From a checkpoint of a small image classifier: 5.92M parameters, norm layernorm.
Rows from block 3 of a small image classifier, named by matrix and row number. Rows with one number within an expert belong to one neuron, the router's apart. Each number is 128 + 24 x the weight over its row's rms, rounded and kept within 0 to 255. All counts start at 0. Numbers have three digits each.
Before each expert's rows are labels from the 100 images, of 14976, where the router gives the expert most weight on average: "responds to" is what is common among them. Only what is clearly more common there than usual is listed. The data: retinal OCT scans (Kermany 2017). In brackets: how many of the 100, against the usual share in percent.
# router: slot weights (model.blocks.3.mlp.router.weight, 16x80, trained with AdamW), inputs 0-79
# up: expert up (model.blocks.3.mlp.up, 16x16x80), inputs 0-79
# down: expert down (model.blocks.3.mlp.down, 16x80x16, transposed), outputs 0-79

# expert 9
responds to: finding: normal (79 vs 51.6)
router.9:150100138138135137107120175106139096106163081113129163132160156106113104117147131141101129098113170141162114097146168152100163095148095103082169105098130110124156159122104144109168113136137133168145109140139127147150142102086128147127132144
up.7:176133113131091158156154096135126105156100153125122130127137158139123160143107097161094133100109064166126165157127133132104113141092136128156123120134092140133154130102077105133091128137169118111143137093120124129171174116128135159117095148
down.7:106156123125175126102094148136120129098170119106124133131115115149167092114137188089135110157141184094119120114118139110152155144176123143099126122105166104109105155127163171120156113110141157140120134159149122142103115153149098130152162107
up.8:134110122114115158113160140106209158115126116105101113125151141127080142121130140153144106149109171141153136128141151119094113079168105144099116170097161169101145125113124116138124138081109142119127113148131110137128121115129165079156098145
down.8:127158119121149084146107150137071108132149134145181156100130126158161109142105119110086133106150082098099119119118108138157139168116124129129125100164134069148111163148113131105130111182137098138122145110151141126124132142142123162078148129
up.9:123124109099106067130147165133125126156104142152135131121121097131135154143080141116139113140124066148164129148136122143120114148126062137155111155110152132124141071139078144154140103138149139143141133108102076125136120119158086123094113153
down.9:114137113118155177123097095135125110163140151145103100126169162160137078120132128116113129127127145148135133095076140119110131104108177132155149099140106137129136151153168121092101116097131105111131129108148176083151141114088175140133138093
up.10:119163163145115153112100132156134122100132123125159152127120141132125108106164126144126143139112134063135103145119123135143144203158127135160103110113111082120088159126087094140165055132115107130140132106110106174130117141152133115135135125
down.10:125118099126140110109153137092121116155138127137077122120122135115138131125122113117114124115149141162133156078153175136124129072109105139092166130135117175131166095127155166129103159100171179108142147160165165094145154126090122141129124140

# expert 2
responds to: finding: diabetic macular edema (61 vs 11.7)
router.2:138102113175114168109119064166115131150114118144136120121182165104143129111150098145136143113102152115155123102131089139117121149141153134130148115183124120153097131104116104143116114085146090099112164141116159150103096158154121137139096097
up.7:103095090149098121139136150143102123123158119144094101071103139123142144147074149139087158135130134098146128111144108096122116140145088157152102159110143089161130111150146140179142122172102151106114106113089132108122166114116134112137090128
down.7:130084137049122106102120138130143121111189135098114134123123147117145109173121133124160111132121145158125141122135120131131119110161184103146127155163191104154106147141118148108134123135098099118155163124127138111148079120104129136158148159
up.8:116164091087134155104126092144086119162108120137065115104140127137117085134137137110112153124150133101144105138106139087123142186151144159155097107139120128141143139154111154111112116127099155121115119148144125158112128136130132105210134158
down.8:148107116150137113128198142141138132075080130123157075138113157152140193134108094114096083115121113143112152134124094154113142100129107115134124144137158131099114131099125109107147119159151108148126158091119147119106140127129102169091137128
up.9:146130120108101149108153145149112105136134099112110120121162140101122156121098116142096124107085141095105095126188125165113160132156117126109128110139094127136107162179122160154156136090124109159116167122113167143110118113172111131133074166
down.9:116138116098148128145191098093091107091118148100127157117109083090121107156139112107094141123155109166137137100137174113145152121155118120135136108107124139078150135098140183102103139140103176114127120105118119102105151117116157152122145118
up.10:154114142100142156168110163074180112087118134127105147124145129122095110133118121113092119110076105147132157148170184145097124117119085121108119125123135132133149157125143129116125125145155142120138130094104102148157178091117149154097121163
down.10:115174086135125151112142126129136158100154118140108156112163118145102123126143149164115138104107146092112097102145127151104153128161120142149136194092112157130119172116081124110139125103119136087134116176102137144103147102148171109149096150

# expert 10
responds to: finding: diabetic macular edema (67 vs 11.7)
router.10:115148149111160100069125150116093117131154077155145159117086093104131141147138121160131124121141145104091070093174150147116145121134107098102120141131138115139120131147114178105153125159132125150125088148082117143106151124132135142113087147
up.7:140131124130147115158142098109078104148142151153137154087060130138151101142104105093103109121093113170152143150133149116102150122114109144124171085120147123133128108111110128095100106161181135121154125143155168138150180112142138148116127125
down.7:122131123122126127122149142135146169101103111134144159155170083115104093126179126156163127146169136112122114146117121131170129125157147127151127129155113116103144121161148155132149159143095103134095137079120100163077076145106125135166091106
up.8:152143107137145096115173084146082116098121117132183136123120119099124185129121112164139145130175118123094084121147102159177133147112133116140092110133145113105094108147119169128157149120117128109108105129107161134102128140158143167138089134
down.8:172095166127130099135171134124160115098122144139186109141127111148173143114114126142141133170147107149149168137109083137145110122061085132139129127124152143136139100145098094151141138113135120091133088087115143116111141143124118143089127097
up.9:118157130181126126144087144096108186103127169121125126134176139108143130077114152154175132116129104105141172118121131112161162160114118127137114129105125154170127084126166155144149148116162124107141110175136140106116148100129154114138131111
down.9:124103114119102117155175136127142141124132142152099160123135106099114135075109150162124143154109135138141122113129131149106054108146124177129142134142102129094169137151179109103089133103124116148126151119107123092162122136132115162150191115
up.10:153131143134128117134114097143122123130102153167088172128121118123139151123155141099132151170140126168114167090161107147094103108071077162120118127121113118159124103118144124111098161137139078087133121185125134121116097108105114118156149113
down.10:094099102094182119144134152146118165125110148119117126148137103141134131113125105127123181096130112122146095130092117125091094103109085063099141141146136135102090137139156127104133135124090170117106151126142101113139150096112089097110157149

# expert 7
responds to: finding: diabetic macular edema (73 vs 11.7)
router.7:150120116145131155136093149143141121116126108108137130147154154067137114122162171173134136100126154151139113082190115166111143145104116070108089129129098102127121112141114145128173104105145120159107128100101152122115135156135155166146107111
up.7:123139105123145149136085107113091123119149139179128155099125103130141145163127106161093166150105102133104119150149155151114127138099113143097116129132116127179117127154108161128108148143123130087158077135123119118164140128086146143111054162
down.7:128133153119114109083142192119119119116107106105155100149123137110128119096155132105134130081143144115131141085113110135138146092169140142142137147100161151091126139123131106119162117129150122161100147171142126136113112098150087158114208113
up.8:106135104095110125056182125136142088136075181111151156137147098120134143178094091118121102088107129118151128117150115107113131138120137139131109107138134095157113127113159112131113156148133157143104149080121137133117122108119142092166145121
down.8:123120114139160159136094105179121153144124122132122127097120165142148110126143140121130156145138121176162154144115126124160153108165140145074148097060140113102166149171143145150142129114175115129153118131159130131177104120149137140085131108
up.9:130106114129197098126163134055143095154126148127123135165149139107129152113109129086118114139152083132124146166115134135100119171126115135165104178148080160123127113086131104163134126120110104116117142129111119152142116092118127124092124126
down.9:119128152137089156110136143091111089121136135102103166143116105137085142163124151091099107078152148152133098136105097104163155119123164132115106116136143145090091113122178128123128127121124082159101141156138149152113160151123092154108096146
up.10:160125140136116141123114168143154124123086102127101068141163150112093064104164168136126159108126144136191077113103137129126103145165119113159097157109150131122130141129119110138134091126128107119097137127132127141126118112146149145175153144
down.10:127103115129180109115135084113084150155159127131124190114118149125132125162134087109122142103105103136082145101168139114118141110102150119097157103146094134161151122131107150126101149150133144114158104131143126128142156159091119179080110121