A small image classifier, trained from scratch: batches of 128, trained on retinal OCT scans (Kermany 2017).
Rows from block 4 of a small image classifier, named by matrix and row number. Rows with one number belong to one neuron. Each number is 500 + 50 x the weight over its row's rms, rounded and kept within 0 to 999. All counts start at 0. Numbers have three digits each. After the name is the row's rms in percent of the matrix's.
After each neuron's rows are labels from the 100 images, of 14976, where the neuron reaches its highest value: "colour at peak" is the nearest of a few named colours to the mean colour under the peak. Only what is clearly more common there than usual is listed. The data: retinal OCT scans (Kermany 2017).
# fc1: MLP up (model.blocks.4.mlp.fc1.weight, 480x160), inputs 0-159
# fc2: MLP down (model.blocks.4.mlp.fc2.weight, 160x480, transposed), outputs 0-159

fc1.476 088:574497414515517534486549462486437513474497439437494492500594415531521464521462492492513442433473545562500546490542479436517463408508539562501536507442369476540472483466594562513534535492389421599471477587482474380537562536511441516568440516418473511431555373545483503444467453438490417442569519578457526554482486491432558467478476512508528608482527548540465492529547555514482482591538472429512540522522492513412567530452527388469502565515575470526537527492584565495420573495449475
fc2.476 090:476536616496462466513477499501569632575524496506574521525413631546448476487507523417539561539465504502539445503511505510539513484594465463493508485504532449499518442584397514444548528467523578540523522513544586535465449469519494499536526484513514459449390501516490527534414502469475595507385528478454514415433500566476537471582489455393510484527374534548430480467436481558530581564466458521426468517465492479548512465423512467564470448411410496525519425530485480590556613451514542
colour at peak: white

fc1.94 112:500401595509526511492515572624519429450491535589579549492507432533619528433524551422485465482530542498521499460574511515492485439401479473459538499480441501506624499476433446468432484566489491513484451422530485451495467442606516507503470507527492540459514520446451498516509525510543494530653502498514488469522516419419496485479416502525536564423467546575479485570489491423549577511562580536414489487568427396497543509548499515380454489443430491406510470531437519543527561451584482
fc2.94 095:488444497511420465554421474348534451468457518611525578481400516487433494378447486501464483434627522531477520527525439532493470535498542508538576528499560473520480525468521450504453577491392495589509514532550563482564564560465554582533512385438478442571551507447556488495526507404462441461467501541448547538547410558548541479557506528492470601498557513438539511436524492615534441445487483464424496547452517537494530565445471472595413453472476511545463478489554544498538474542500500
colour at peak: white

fc1.82 107:480570631602517509461553530479548445500475508547489495546458485490499484500464377499455465500499432542601457405421501539407519494513561519515415554556490587505456559510498418468650579423566446531471510479591507512483461508481513494392511556555568511446472514568443493466543488544512566398477532444504542551513485442497418565469544459580481538486412543400470503491535450446471543463473554517482552464478460433561470507475480498544490531513589553395442557533427513491482429519512550
fc2.82 113:534482549564604516471420471539508561640535547534539485508521530495593508518478546529468506545422539511407525518430542447538483505497459457476533519534479421489516421537501488417489563438525537523455509432439434564433510509542465527500537542453515563489489492478333440519576559455515470415454466625425472524546526561399625553513522459506503528511489520501551433398554467380518495479488529518522478509507544514457478445391568485415444522447489537493491611472483520566489526464480565
colour at peak: grey

fc1.104 086:496474534473455379568533489507510503498537516477484519530532473478507644557584490560462461608509592466518484428445515471622448500429546510553538466510523473533463451416537511430518518495512515540437536464444555452441514502455522538531468453515533481487499507561505520479567531422557484497513546534504490450495573423542433477488542516468484526368559456433545470563349431537459465528543447438575605431526465441427509536473552434450575517542518439469612543477465480617504444475429487
fc2.104 084:544451548449494558474545414570540520516506574466538477493434473553501470486466599477497512436437505517458586563528533478427553527503515544440506499491474484421519527498464586530535508500443609540536484569477423489479409490609463483483488453491445488424538367419516544526469447491510556486481502500415542538559530507524615415511528459449486573661472476449486433479492623491468456481421586459459490535587555468532478413537587530529510505533491508520460489437483448451488541418491610
colour at peak: grey

fc1.376 066:423498529579468545549541410474508440546378388576510345561497554471482528571446481429465468594604527508549482508560494524468567479458504374513572532511502534486508563650536455542480469471578460485486523547543455521548443468518513501403471527453440484556504492440442542492431453550472460483474473506511584515563560546471490500454495535537548493429379591541503517474487453433595511474488427490475573502494476534517462470459474452584433523498497470513472476459475479589514530558563505
fc2.376 065:512572632515526544467473435499497549448586554478468581499550495491584414552474459420547482509534547578445575486423560537501510514396523489461454514495501419510512458511508573465543526505509532483468550475408430517550474564447493530567559450468472459486501485403389399462452557558521557480603519507582448561416522499507449430540567420409435460453500566448517422511524507601553461534471419523524492495548554495418455476533551544438526508517460444534572540513491453549527427554457491
colour at peak: grey

fc1.433 141:520486589483474522448516467466507501579504473617456483510469556493582487458598467529403438552510461551512514460525511562483408437453519495511467535535511490484497520580526455551593464461488438516490536353560492522503431395560491523553488535417553496494446512505437490595509410480455492401486563424521563419503602532571553583547566527501489495482473405541423474525520492456529426528447525558474409460512390574592433464486499492394500514500486489430496579462510469555471513528543534
fc2.433 140:543490428528496483458500538469473520513448482489470462400569467552499552530492531523587511561581466508398520567542567452538522446434453371453465478480460472471415476473449415529578485533565442542502499444412498456408530530426546562462568516531508489548497545387508509506485521534503486519535485599450440435474486452585560493517474446474505450501533514438577450413573516473431616553584575505550551480544582578430593472465477506482426558486571411580509543543493584488528489494508486
colour at peak: grey

fc1.54 074:605600446568480488535512392592522414454541485508463581554500494491539455458590508419498520476528588499513520484577405468519508510483517503488606520429451484488526485520544486514519441417505545539445507553407493461482513538504608536536565467536417528436424486471426462455430517526533490508513591519574479597513564546350482513517484474473472437474524468540532607551483529501482505439430507474538554548507477508484453471440424512420599503554470541463452417555488537537389538461535558
fc2.54 072:419468480468535539472480514473546524515424484525524486458511521547465551560478497495520483512501547551447527550527560469417502575575448555613467508480448411469538499480470507490476505624506456414525549387461490520491586454545410475428486491507494553509406409555554460435534550447461501520457564506551468447537532438545487460587539497512563546495522551452409376483585434520495568519517545516550515449456488531467503392545622480408472485529449527524484612446447568535599468600515496
colour at peak: grey

fc1.266 090:532520565573455484473549383542554497492456505592540497446563437607544521603408480501405473542525489493461453541526536496542433460456588487499520477475447424462481458489549470549502552457463424469464632480477538483457448584491431528474449445502480475472516463612559483436443550465535504531527472657547469565438524550496465458471402507483616500537466553524480455498526470473419572467511449513479571527482510447444430407506464551436509587429514542444519534540468515526441483476574480
fc2.266 092:467564555483497436533499530505456443526515561478532458521439569518518489458559421527564562536527456548567492480528419542526529460464520490443511536435533417541465440541447479489489504397508518538506540544521507560497492433400502577600512504454514566450473443463352510577417502504489485514476519463436465474516574461470501587522552465471470510514545534418512514510471419603582556483398434498464491540443519486529570545524512447558485444462517556559387403589566577481607528512368535
colour at peak: white

fc1.337 075:486600541556440524546552551442571533459436559461554517476525406447578539538490523389576463539481447507548619493601448431482472539543475484504405510500419532469445468538509497459487481445464485512482495480401520544445493550562468518537527420564525569526538432500570488480571462536417502435550406598498499484543515530498531486476546485441464530446385537475417465477506476497422514484507638476495496478529444500434491423560509508520571437502527517484558621447549491467442569464592540
fc2.337 064:541496565382494537416434523548519537481529527526375475375469577539488508513500508542485522433486461526510434492382441511491522546442524551495527499459541434544544475541444529512555493470423462462570503512567584513531470507544545570545447581482495414536458580528480445515508513519507435543448539524509559524421458482507591571499496408459508452442478457525504572551531498449521499459487398500413510454451529585523540569375447488463527526485553502491528554564525640490609442542418445
colour at peak: white

fc1.427 103:590541447514485513495537380423457404448412463463548553508495443464472460452481573380499508464473567448457483439530480543494477498478539463569546536586517558496500520533560474558461452622526431453534450562505453516559536526584554445573419571477491507514491514484483542501570444388533534459486582527499448553535485542391539520514405546546554544538514485457461500452490539448534543578527477619446541441436414459505460502506544582414448499461511437483554503534522501489465612509558536
fc2.427 087:407475569475439438535463507557592480528457507563476514468463482548495505509544389608453453522549390546538526584469486509592525470509581497444579445459428508468406571471435430447528438432546494516449471506573620483515419559509569512488529540463485509487502516437552471482470365614480490515510434442460487525502516474535505522553479460445501426497473517465454505500448494440591413484504476394503488496562501608566592531577522469509475535490547527505489587548504512517438565540428538
colour at peak: grey

fc1.205 071:509543468457487472512546439447436502487546461449474460487532480532508478486460542557408583531473534513433467420484394416535490458536446546500580472529453482459562498527421547428450503463556423519428471507580514404473532565526439534559381469452452500532481470556530492404456446505452484591557513525467545602570429515539540507519516463399527539550449522543521583506522575481539516469554575496612477547554485420511479580460634451506524452488475457444508422525472521525475557627443471
fc2.205 070:471477495441534485551439449402495602479489572541604460521514567578491544412489435551536496463451420437547462600444525550461493527489522370543553543491552463474488317532516534567508526555490555522531535418481474574528472469559466539533537506531455497541500493602479486558549485482563499502432486531455462428527503467416524523480518499439521455500454477480404522490491497497475575484495485492485602490542400500517526457531479412515481552489507552533534535388461497533617408415550586
colour at peak: white

fc1.70 101:483490520578465467476579530528504528514475541508461541480421486585518485555437551546534564520463538526543437429529499572374458497490456475515522422453507537455519537400517487521544551425513566527440549630440556489527494464529480488543520469410525556490392451431501547442527445552541433519568548484507409438504536524429453479570545444592509450524577499527527465466456426432459479534538474478485540437457538518549616413557478527405518457638518456564477502456450530502498371479508455
fc2.70 112:506399511517508473536479523478680532544527515550546444568522442436497532476467499371473443444402529584496430555379520502493622526552521533557543396436463429497473492519473461464459600599468519570496421447441527481553475476585386447518521457507512477525579494527541536514479505525472550569491550570436555568470559541476528540448428438519496449510456478565467458501568489519528516500493420534515484561486526480577463475439441507452452575491442571519473460501585509470501494456498530
colour at peak: grey

fc1.112 122:551476497410546496496413490350452509453503507481402497600534486539578580464591518565510458467479590509526481488487547485567525435466528409550463464473513476496476497493481511443466488426517621533525487541512513527494445498530473520567468453540540470521548457522511495470478521583427464497493421496453636503568607526452522502525489583523451498521433456558492528463583445493494394556450464586547510467491528514353476472563592444496471506544535523393528508437555557556463474491609499
fc2.112 127:497462433509502568502490469551575602485507574484563517547443561525552544533394507512465480611547523503462507429515424463540427517471417507530533473438498568583522394472475554443525542443463399488460547394496447569574502489553573559544484491495453483415522507473592521503598511493562517553517485418460384469497513408516557470506420477468582488581473468475573518574496458475443474505507573503452492549436527560541566368538462557441483477427508462518575462546483470514490528502435522
colour at peak: white

fc1.344 088:469543484562502509504515503480524492432531487581507425537536499492588540484520444489554476504488466432580468517480521467484546375473529454523534490406469468415456399406487493557583571511491503608509508470549499473486477527487430515495494455459521516510515460493564448550469512458543544458574439618471467504567393525495479487574554476509621512555445649608589438410510435514550470518576444451518478424407542434449512451458579453575488458493515458484555508455437510499463455570488566
fc2.344 090:432448506414509525527519436468466452474494524444527502486477610526403444415506570537404586599488423490542434521549509565506461498482462580492591564462540585539503506475455589462512555425524532556409444516551526483474509537437429482579572461455507439526445479466462483554519473481510566493559516424473551380456484514552476566576490485412553534487421554495423524588509527567479580602447509395448478532534483437521503603524539431491535548449482481484517529515415471497512534457511476
colour at peak: white

fc1.469 106:518473611432475497492450487482468437434482444473452463471615535516585518487505454499530486441411477556509471494503558477516447455441530448486502541493490431518486413481595535492503534462436432452496447515490610489452481578496417541381528500521529536554587522577548463531510476509616515518578466573509402506542518531491533436536466550467572510599424503545570476501518538418548446547525476503539508524544500417412471463513495540497595466528578482368440506482500525555463581595505612
fc2.469 099:388469508494505564481550468489560561464579536528534491586460429564435466525485495493419665565471439578560455481493473543546526527420515522514538460446478531500478499486528514453493532421469407508520523541561530498530492498499533582555510518516543503464385560424425528440461528488490535522468444493466423445450510442529527540554520473513457549600440582493496513497559343525499583406423515481529570454536527502522528558469499426515461451418532468635436429536468502486557431511456547
colour at peak: white

fc1.297 099:549534446482525462515582486500557491460439497436610515493439440500474515509532469571526518482534422380513457511549513515516500531443465496479548519463434489464425505441524529559539407512490567490501462537410450459493530526513461401561483578542435526542493426502650524405569481535494499610505364555468545442522446479514441387547450522525510471486544513557567517505528532529467522478542499458500579504450494509406515560590432542556386469498452601479544527469438535537507441414483586
fc2.297 101:534552621493586397487475554529478488528498514497380521454493441528516505388496509539511558484457551561500422471522499504475477366442526433554442447544590458559490539512365475379551563451491517557541509493512587517423556530440465538485562548489552586503528573453477440537516493511462486480533554506614498440488456520507547581439470518504422488480471551455497491473486514459448489531564484542522359398478481482565569534532521533452515553523477478563457549514557433426450550490521454
colour at peak: grey