A small image classifier, trained from scratch: 5.92M parameters, norm layernorm.
Rows from block 9 of a small image classifier, named by matrix and row number. Rows with one number within an expert belong to one neuron, the router's apart. Each number is 128 + 32 x the weight over its row's rms, rounded and kept within 0 to 255. All counts start at 0. Numbers have three digits each.
Before each expert's rows are labels from the 100 images, of 14976, where the router gives the expert most weight on average: "responds to" is what is common among them. Only what is clearly more common there than usual is listed. The data: retinal OCT scans (Kermany 2017). In brackets: how many of the 100.
# router: slot weights (model.blocks.9.mlp.router.weight, 16x320, trained with AdamW), inputs 107-213
# up: expert up (model.blocks.9.mlp.up, 16x80x320), inputs 107-213
# down: expert down (model.blocks.9.mlp.down, 16x320x80, transposed), outputs 107-213

# expert 0
responds to: finding: drusen (51)
router.0:136150075104175134105146162211146131139114094115163102131086159130171179084108135133121123203083099082074149055180079103128117095121181111167142150088166125123139090121117093094165086147115092119172132156117072128170172175145122172088093154168063169097094144117099153106054099118144103150115087093132164060177124145146083
up.0:133109081021112099097113151106151114167118152144055139182100152099133126090118143138076147134100090115122147114089192143111126134134181105176200185125156146172137165122088136118135094154155106173063098160150152153115147088160102123108138064107071172101130156142120110147159173100080173145140177118143104088136119137113161
down.0:159113165148112082085191116151081163130085148126159132114094125114155108100146150167086143109176141069124176073169138080137128152084081088130078136139136105111163039134103070131121099109136166118158131101091138108126159168076143152161149090130135154074148128161103110122109155069169177109141091120100163168168100070149171

# expert 1
responds to: finding: normal (93)
router.1:169147135132102149081100095155110102136143098159114084050114115121133114103150148083126120113148096141143203125140098154175177195164154160097091089108163142150128086109162078154180150158187162152086109163074127150045117065177134103135134122127110079143182132098134121203065085112097103085089101075122085145150103055178139
up.0:092145132178133093120127153130120166120079197111129166168172130150170168150184114146179150113161113107164137151149085109109126130146116111066106118145173097093139055089166126086125125143091059137160132115122070111094146138083199132165106140128111170157104128125112165141122091124189135148105105106119136126093087148130091
down.0:169135135081138151070142116100146087154154132174120131100102180166146111140113110121110145143100137138090143096091169187165056193124127154108144088063122121078074093150148081123104228119155130126131129141135045143116115088162142138130178140172085121159144108155182083192115158122123137101074132140144156168151212140030120

# expert 2
responds to: finding: normal (99)
router.2:167067146125157097091095099129198071157120039095123062146137165157143153145109130116110137156135124191119135127098094161161128122169167149186137098165114144101182071116096117074126150125158081170094189145140126086167108112190172116160107164185073132103120137161174100162131139142112078121124134120136150118109143162113141
up.0:130150156138191116122175157144134193169137099126111174176081140079148170138063184044130095153117164115122170126154121122058119109073088114148144091184205106112134078122156150103115103129109090153136092107221121127168111136141139176125066100099144154096129125106084128091088106159120119086122099215127173128133177138105177
down.0:201109117191084095088111098109175120139163098091054072119163150122110127104155117099113231147139135153163099112163097123135087120095174141155071121133098114134188112085134129127142165131172104115117109128129073141113152087126081173138085079103156132114088120139074119133193122145057168069075166115139123110059144165147153

# expert 7
responds to: finding: diabetic macular edema (31)
router.7:195171116174076140087118099106151149078138086205073124159071165083111100159131139077121151133143088167166158145122142123142165117095175113155128146174150131147109142120135101142153119162129155100108081173112134121102102095153063146145167109174068155128155110111092094139164133095133067073129128162130099109153100057111155
up.0:128112117115174074148126121093098115122130181109094083084154123148152053101130120140122104100133176162099155096216179110167128158168113106096121145145091144144037060125098122125129106149099122157117152093120188129170141134155110164120142178050169063105154147111144148160154126118095128097113152093141096182157195127084115
down.0:099124116042129102166170144124142058140153113178066122134161081098124109127170134199190153122148126128162112131142164091101119150134107149154117098084121080085189103160153157137064120075097062134086136142180087146136121116154153175155057065199118168134065145154059090130120098166137098151118123092126103113075137142163121

# expert 6
responds to: finding: diabetic macular edema (99)
router.6:105102112112152142090163097138152120108246131129114091135110133139107106127077111147146187124106123158134149135116172161078076145130141131098099150103154122146114152198115083130051125154117129089138111145090136082197089126145139135066166157145121169140094236118159141109090132181119160131146162137096191191142167109102101
up.0:140160114145087143084134137148091153102187107189133121176055106159128112137197092151127157182111053093176110131144089098102148111130140183090130086125174139082138115120156101075129141117105172152122136123128156140228089127180129172111144150193141111134138097063100107053078106084131134115104110168129078100115146163177126
down.0:092102111158148113163109146114115098062181115114120074130159103177180109147152152094154153123173143136142147178109189066155114091164150128125122142049158134078113139086093114156085129134084168042141132133076131165118120142087136113087154098139189119184167097106074109109148111196086100126142124149110140188136069201154088

# expert 10
responds to: finding: diabetic macular edema (70)
router.10:128150165144183095125140148148092111167129123129103134182195111156132118114062115071089174146108180170153134153123146080070097103121135131153121133090137074072125150165178082070063127112086153099114133162154140147159145151138127124149133097166120138117125138138152094141127125109077109174125152154101166160141185166169082
up.0:092142163143145111176112156106090148079132152130204207122094177179119066164153084101130100094182197143153100161152130133083179210092133154118106101093194154126175134146124148137057043130127133128134106081153105103106106107144109098209126180125131144187110146147113142145128172194110077120152128151114107137141139121067159
down.0:122080137064112159133128122142079091103112139114110086187140117186111079173155154111161076161161111168166121131109129037148156159163085051152171155090116126114108177223181101208075154117144066114177121105134096182091110146127146112110155119157102123128122091151081160083149165157101179132138165129101139120129122168145140

# expert 14
responds to: finding: normal (79)
router.14:148129148137147113155198096188186117089104134126149079125139130193098143101091115175135141134139088117159171137165122096181066106132158105193092128100109139146094087174124165142144111102163094093135129113093073146175093143112103117054110074168122116180165121160085183148128135113126130068069128082139126141144157119125040
up.0:132087182091191092153081119131134113105092077095111096103170171121135165120138163083113104154182123181180124110089087069098144100130051130163154118155134114096145133148109180137156132095161098082150177181147087131076120036106107087130165136185151174053112094168129146100130119115142152095111135102103115098095111084058099
down.0:155132106168086147099099139121160135106087171107164192206111113101152123152093095141164151086083104132129126103158038184157096168113152123108115153110105153194089107125134095132126215162129099187100136075140151173152156140133153080154163189140116116162090150120123138187128114124055142119187080137134091100134157097037114

# expert 12
responds to: finding: normal (97)
router.12:132103174097122193158139146158155114114124106119174061135165145132095174120109127165068145132126123124162125093153153132079186133146106120142149116050133071111131150177149144185146124140147069103169123170161093069150101125112105126066125115127141160138171128175110163148095084121110106131114139061134121112123062156169130
up.0:128144123170144096163137115131089176144123152079106142065102072065118139121072103099182085135159110036097123157169109159112142090141117114136181068104106131107089172090126151089126090136131182094121127105146131114096152165087169185185131186084136126148152033164150132098162194123157130122111088148131095117124087156155165
down.0:114083116121123123057131149094136129110091111064123192116099119188116195158137083149079142157134178163131114097121149140105097107101164113142100181175143117149129114123161170132112231085062148155137085224190155169132129120149095133095132098130116148087130092146136157160131109136099192128130123192121097139170193110099138

# expert 5
responds to: finding: drusen (59)
router.5:182161140148135109120117097177144092083179134117151142125099175187141095070096093081057124201131146113136126096175132141157164120127120116175077188085133207154065140133123097136085112139123170133161085155128130159170147112115074109120152137135137160147106144168110164159111218184133103138092101169128148102129173166115133
up.0:147170092094144150166115130174123128204117216147117137183150037145180109065127068139127142078105176134129144144108164082115111137161183115166143147084139108109069074163160128083132135112109108095177125156145074195132176121125137079079143071145079093205137174140091128155143154152096090181120184180122157047150167125124104
down.0:150138144111183041128178104093113098113118087111064093112073169130115153112165167160187058124046098073103129196097138105099083149110116119182108104154137086164157101146113162087155171114132109113135147160106108064129127128119158110128128103113124181087146108196124134130109138137151140093137117110153158165124169161128091

# expert 13
responds to: finding: choroidal neovascularization (87)
router.13:123167099225157130173151163097123174111196167090138134175101128128193143146065123100127161173079107096142106159167109070198102075107129106148111146116119112134075194100089176129075126100124134097124084123083121137134177191109082164169109160168077137126126163103066135118122171137067123109089089182171110100178154148140147
up.0:093090084093180105137119121123061123157159104149064103077195079053128106177143120119089063103098098100119160195157103088155139125109084130121128118156125139144105164118126127106116080168074123080137118148121085107120126157086123222143115122093080157104178107133100125150125147127111132126102132163138141120149136123137151
down.0:122128170109108145120168068108177131174126162115204117167062165142163120058145075151164061144161184165072143095113169101116125126139091156178125158105110103114102106153089090132120100115163121165129118141150119149200126133142118073178163088115085146127147169093178114158142117130111108147121117147134117105117098096093108

# expert 8
responds to: finding: choroidal neovascularization (89)
router.8:141134122155176099198163177156159060162169097122134131187110152109141186125163110118168132147102063097121141115175077110150102087184163106183145093091148101116126118152147141090176085145147092058117104132107138098139111158162082121118197133162118169154136143122102145109126125082088147173163232162116159180157167122150126
up.0:106148129152161117121187142182148142138099123157089029078169114075095156101127157130108125145115118113136154146141213224094124147127197137111174107104115105137070147127103162123074071157116085131138142114091198090091130191070130187165108050116105180115104127178191129123124125153165108129158106182113153127124103117125126
down.0:172111098109106172128093116062088118170121134099184126126071165127057141147124134163116152148134135157090151113074102095137120100121118144109101126095135136068166138144129160167157139110119112132123177127143060131159181074142159115123100198185083127127125175131046126129145150059146110105094171129131139140089121122107112

# expert 15
responds to: finding: normal (85)
router.15:153158161158151187183150140193176124129116158136142087115200131148103129127122191143135138149109069157193126053168160115148110095064204120162125168116107143140167093155118134118101091133142113155130128075082124122142131188104126149110080145143153102160142147121107130087162117113131168137124138039116142173138090135132137
up.0:182151030078118132164107150143172124168128108169077108114092090131152167120112139127111159140133122125078171071154172131100123144189123088152044149113149124160101111120151122164165088130170150112138139130119116083127106104107144127137067137110127161155119176159157112149148120099127199084156140133121159111169141112183069
down.0:102111137134157106065129115144073143135153081168093121095143108068080123152055150118124122131088123143147112135108218132176149175102094210137155150119083107101128153117134109130152104151103078147134118144073131170143168117151082167180172113152123111076163100113125123119177128158106114104154118141099058137081136096098137

# expert 4
responds to: finding: choroidal neovascularization (99)
router.4:154152178152119133171163106104137102111166185118142092162157203130151180122107086130110154094194172144176132091069167042108080096142115184144071157171181167103151114160133116151138175127091085107151152110102081198118126104122073097127122134212085169120173129118069124200144171097154134124133165139094148161123144151127068
up.0:145157112127111149158081138123087114108108073108138109179199077131130172192104142128130119177136139157168124131098120112105141101075161125126113170202156129143114161153106085111125146155116083201135147144101184173127100133142097141167165137160125175081171117063094134125100127159135155089115128169101076078159058101130167
down.0:094115125166159141131142125114195154108160180115104188187071146137130079140091063082140105097111141144041115144112056105105108134164180144171108100116103106111172090085166098149115194146204159083127116159187148116119175158178129136122168153108135095171143160147131088151172093144108093151149097120094165235114160113087094

# expert 9
responds to: finding: diabetic macular edema (72)
router.9:106049119075139218112117148157188107142140070101113085145179135093177139140113127151083110147094124178118121148070152168154135058090163142181135151141136079165155132129107116056097152155126112180125165131110157088211153140155157154096094142147094141141129176105148126148110141152077095141202142114121133100131085167113137
up.0:128151105074147120152103139190110127172153086139208214129120155135131093116191119116156142155069081096103160115204082157157116157150113097157158103118072116118115050114164115114124095096096131112114132144092089205149099138103165090053163177139119111145039165100118149067137089117174118139174106124096130158120108094088102
down.0:197131129081134072122059088163070116203073123137110191081151106122081156079143164087158107118165072087157109161137048124099121175184117120121149073123112122110092154119134131040196110125150123155162139157184129120108137101152202170062144096103098102124110153160166155106047083135166135143101119116190098130098146117148146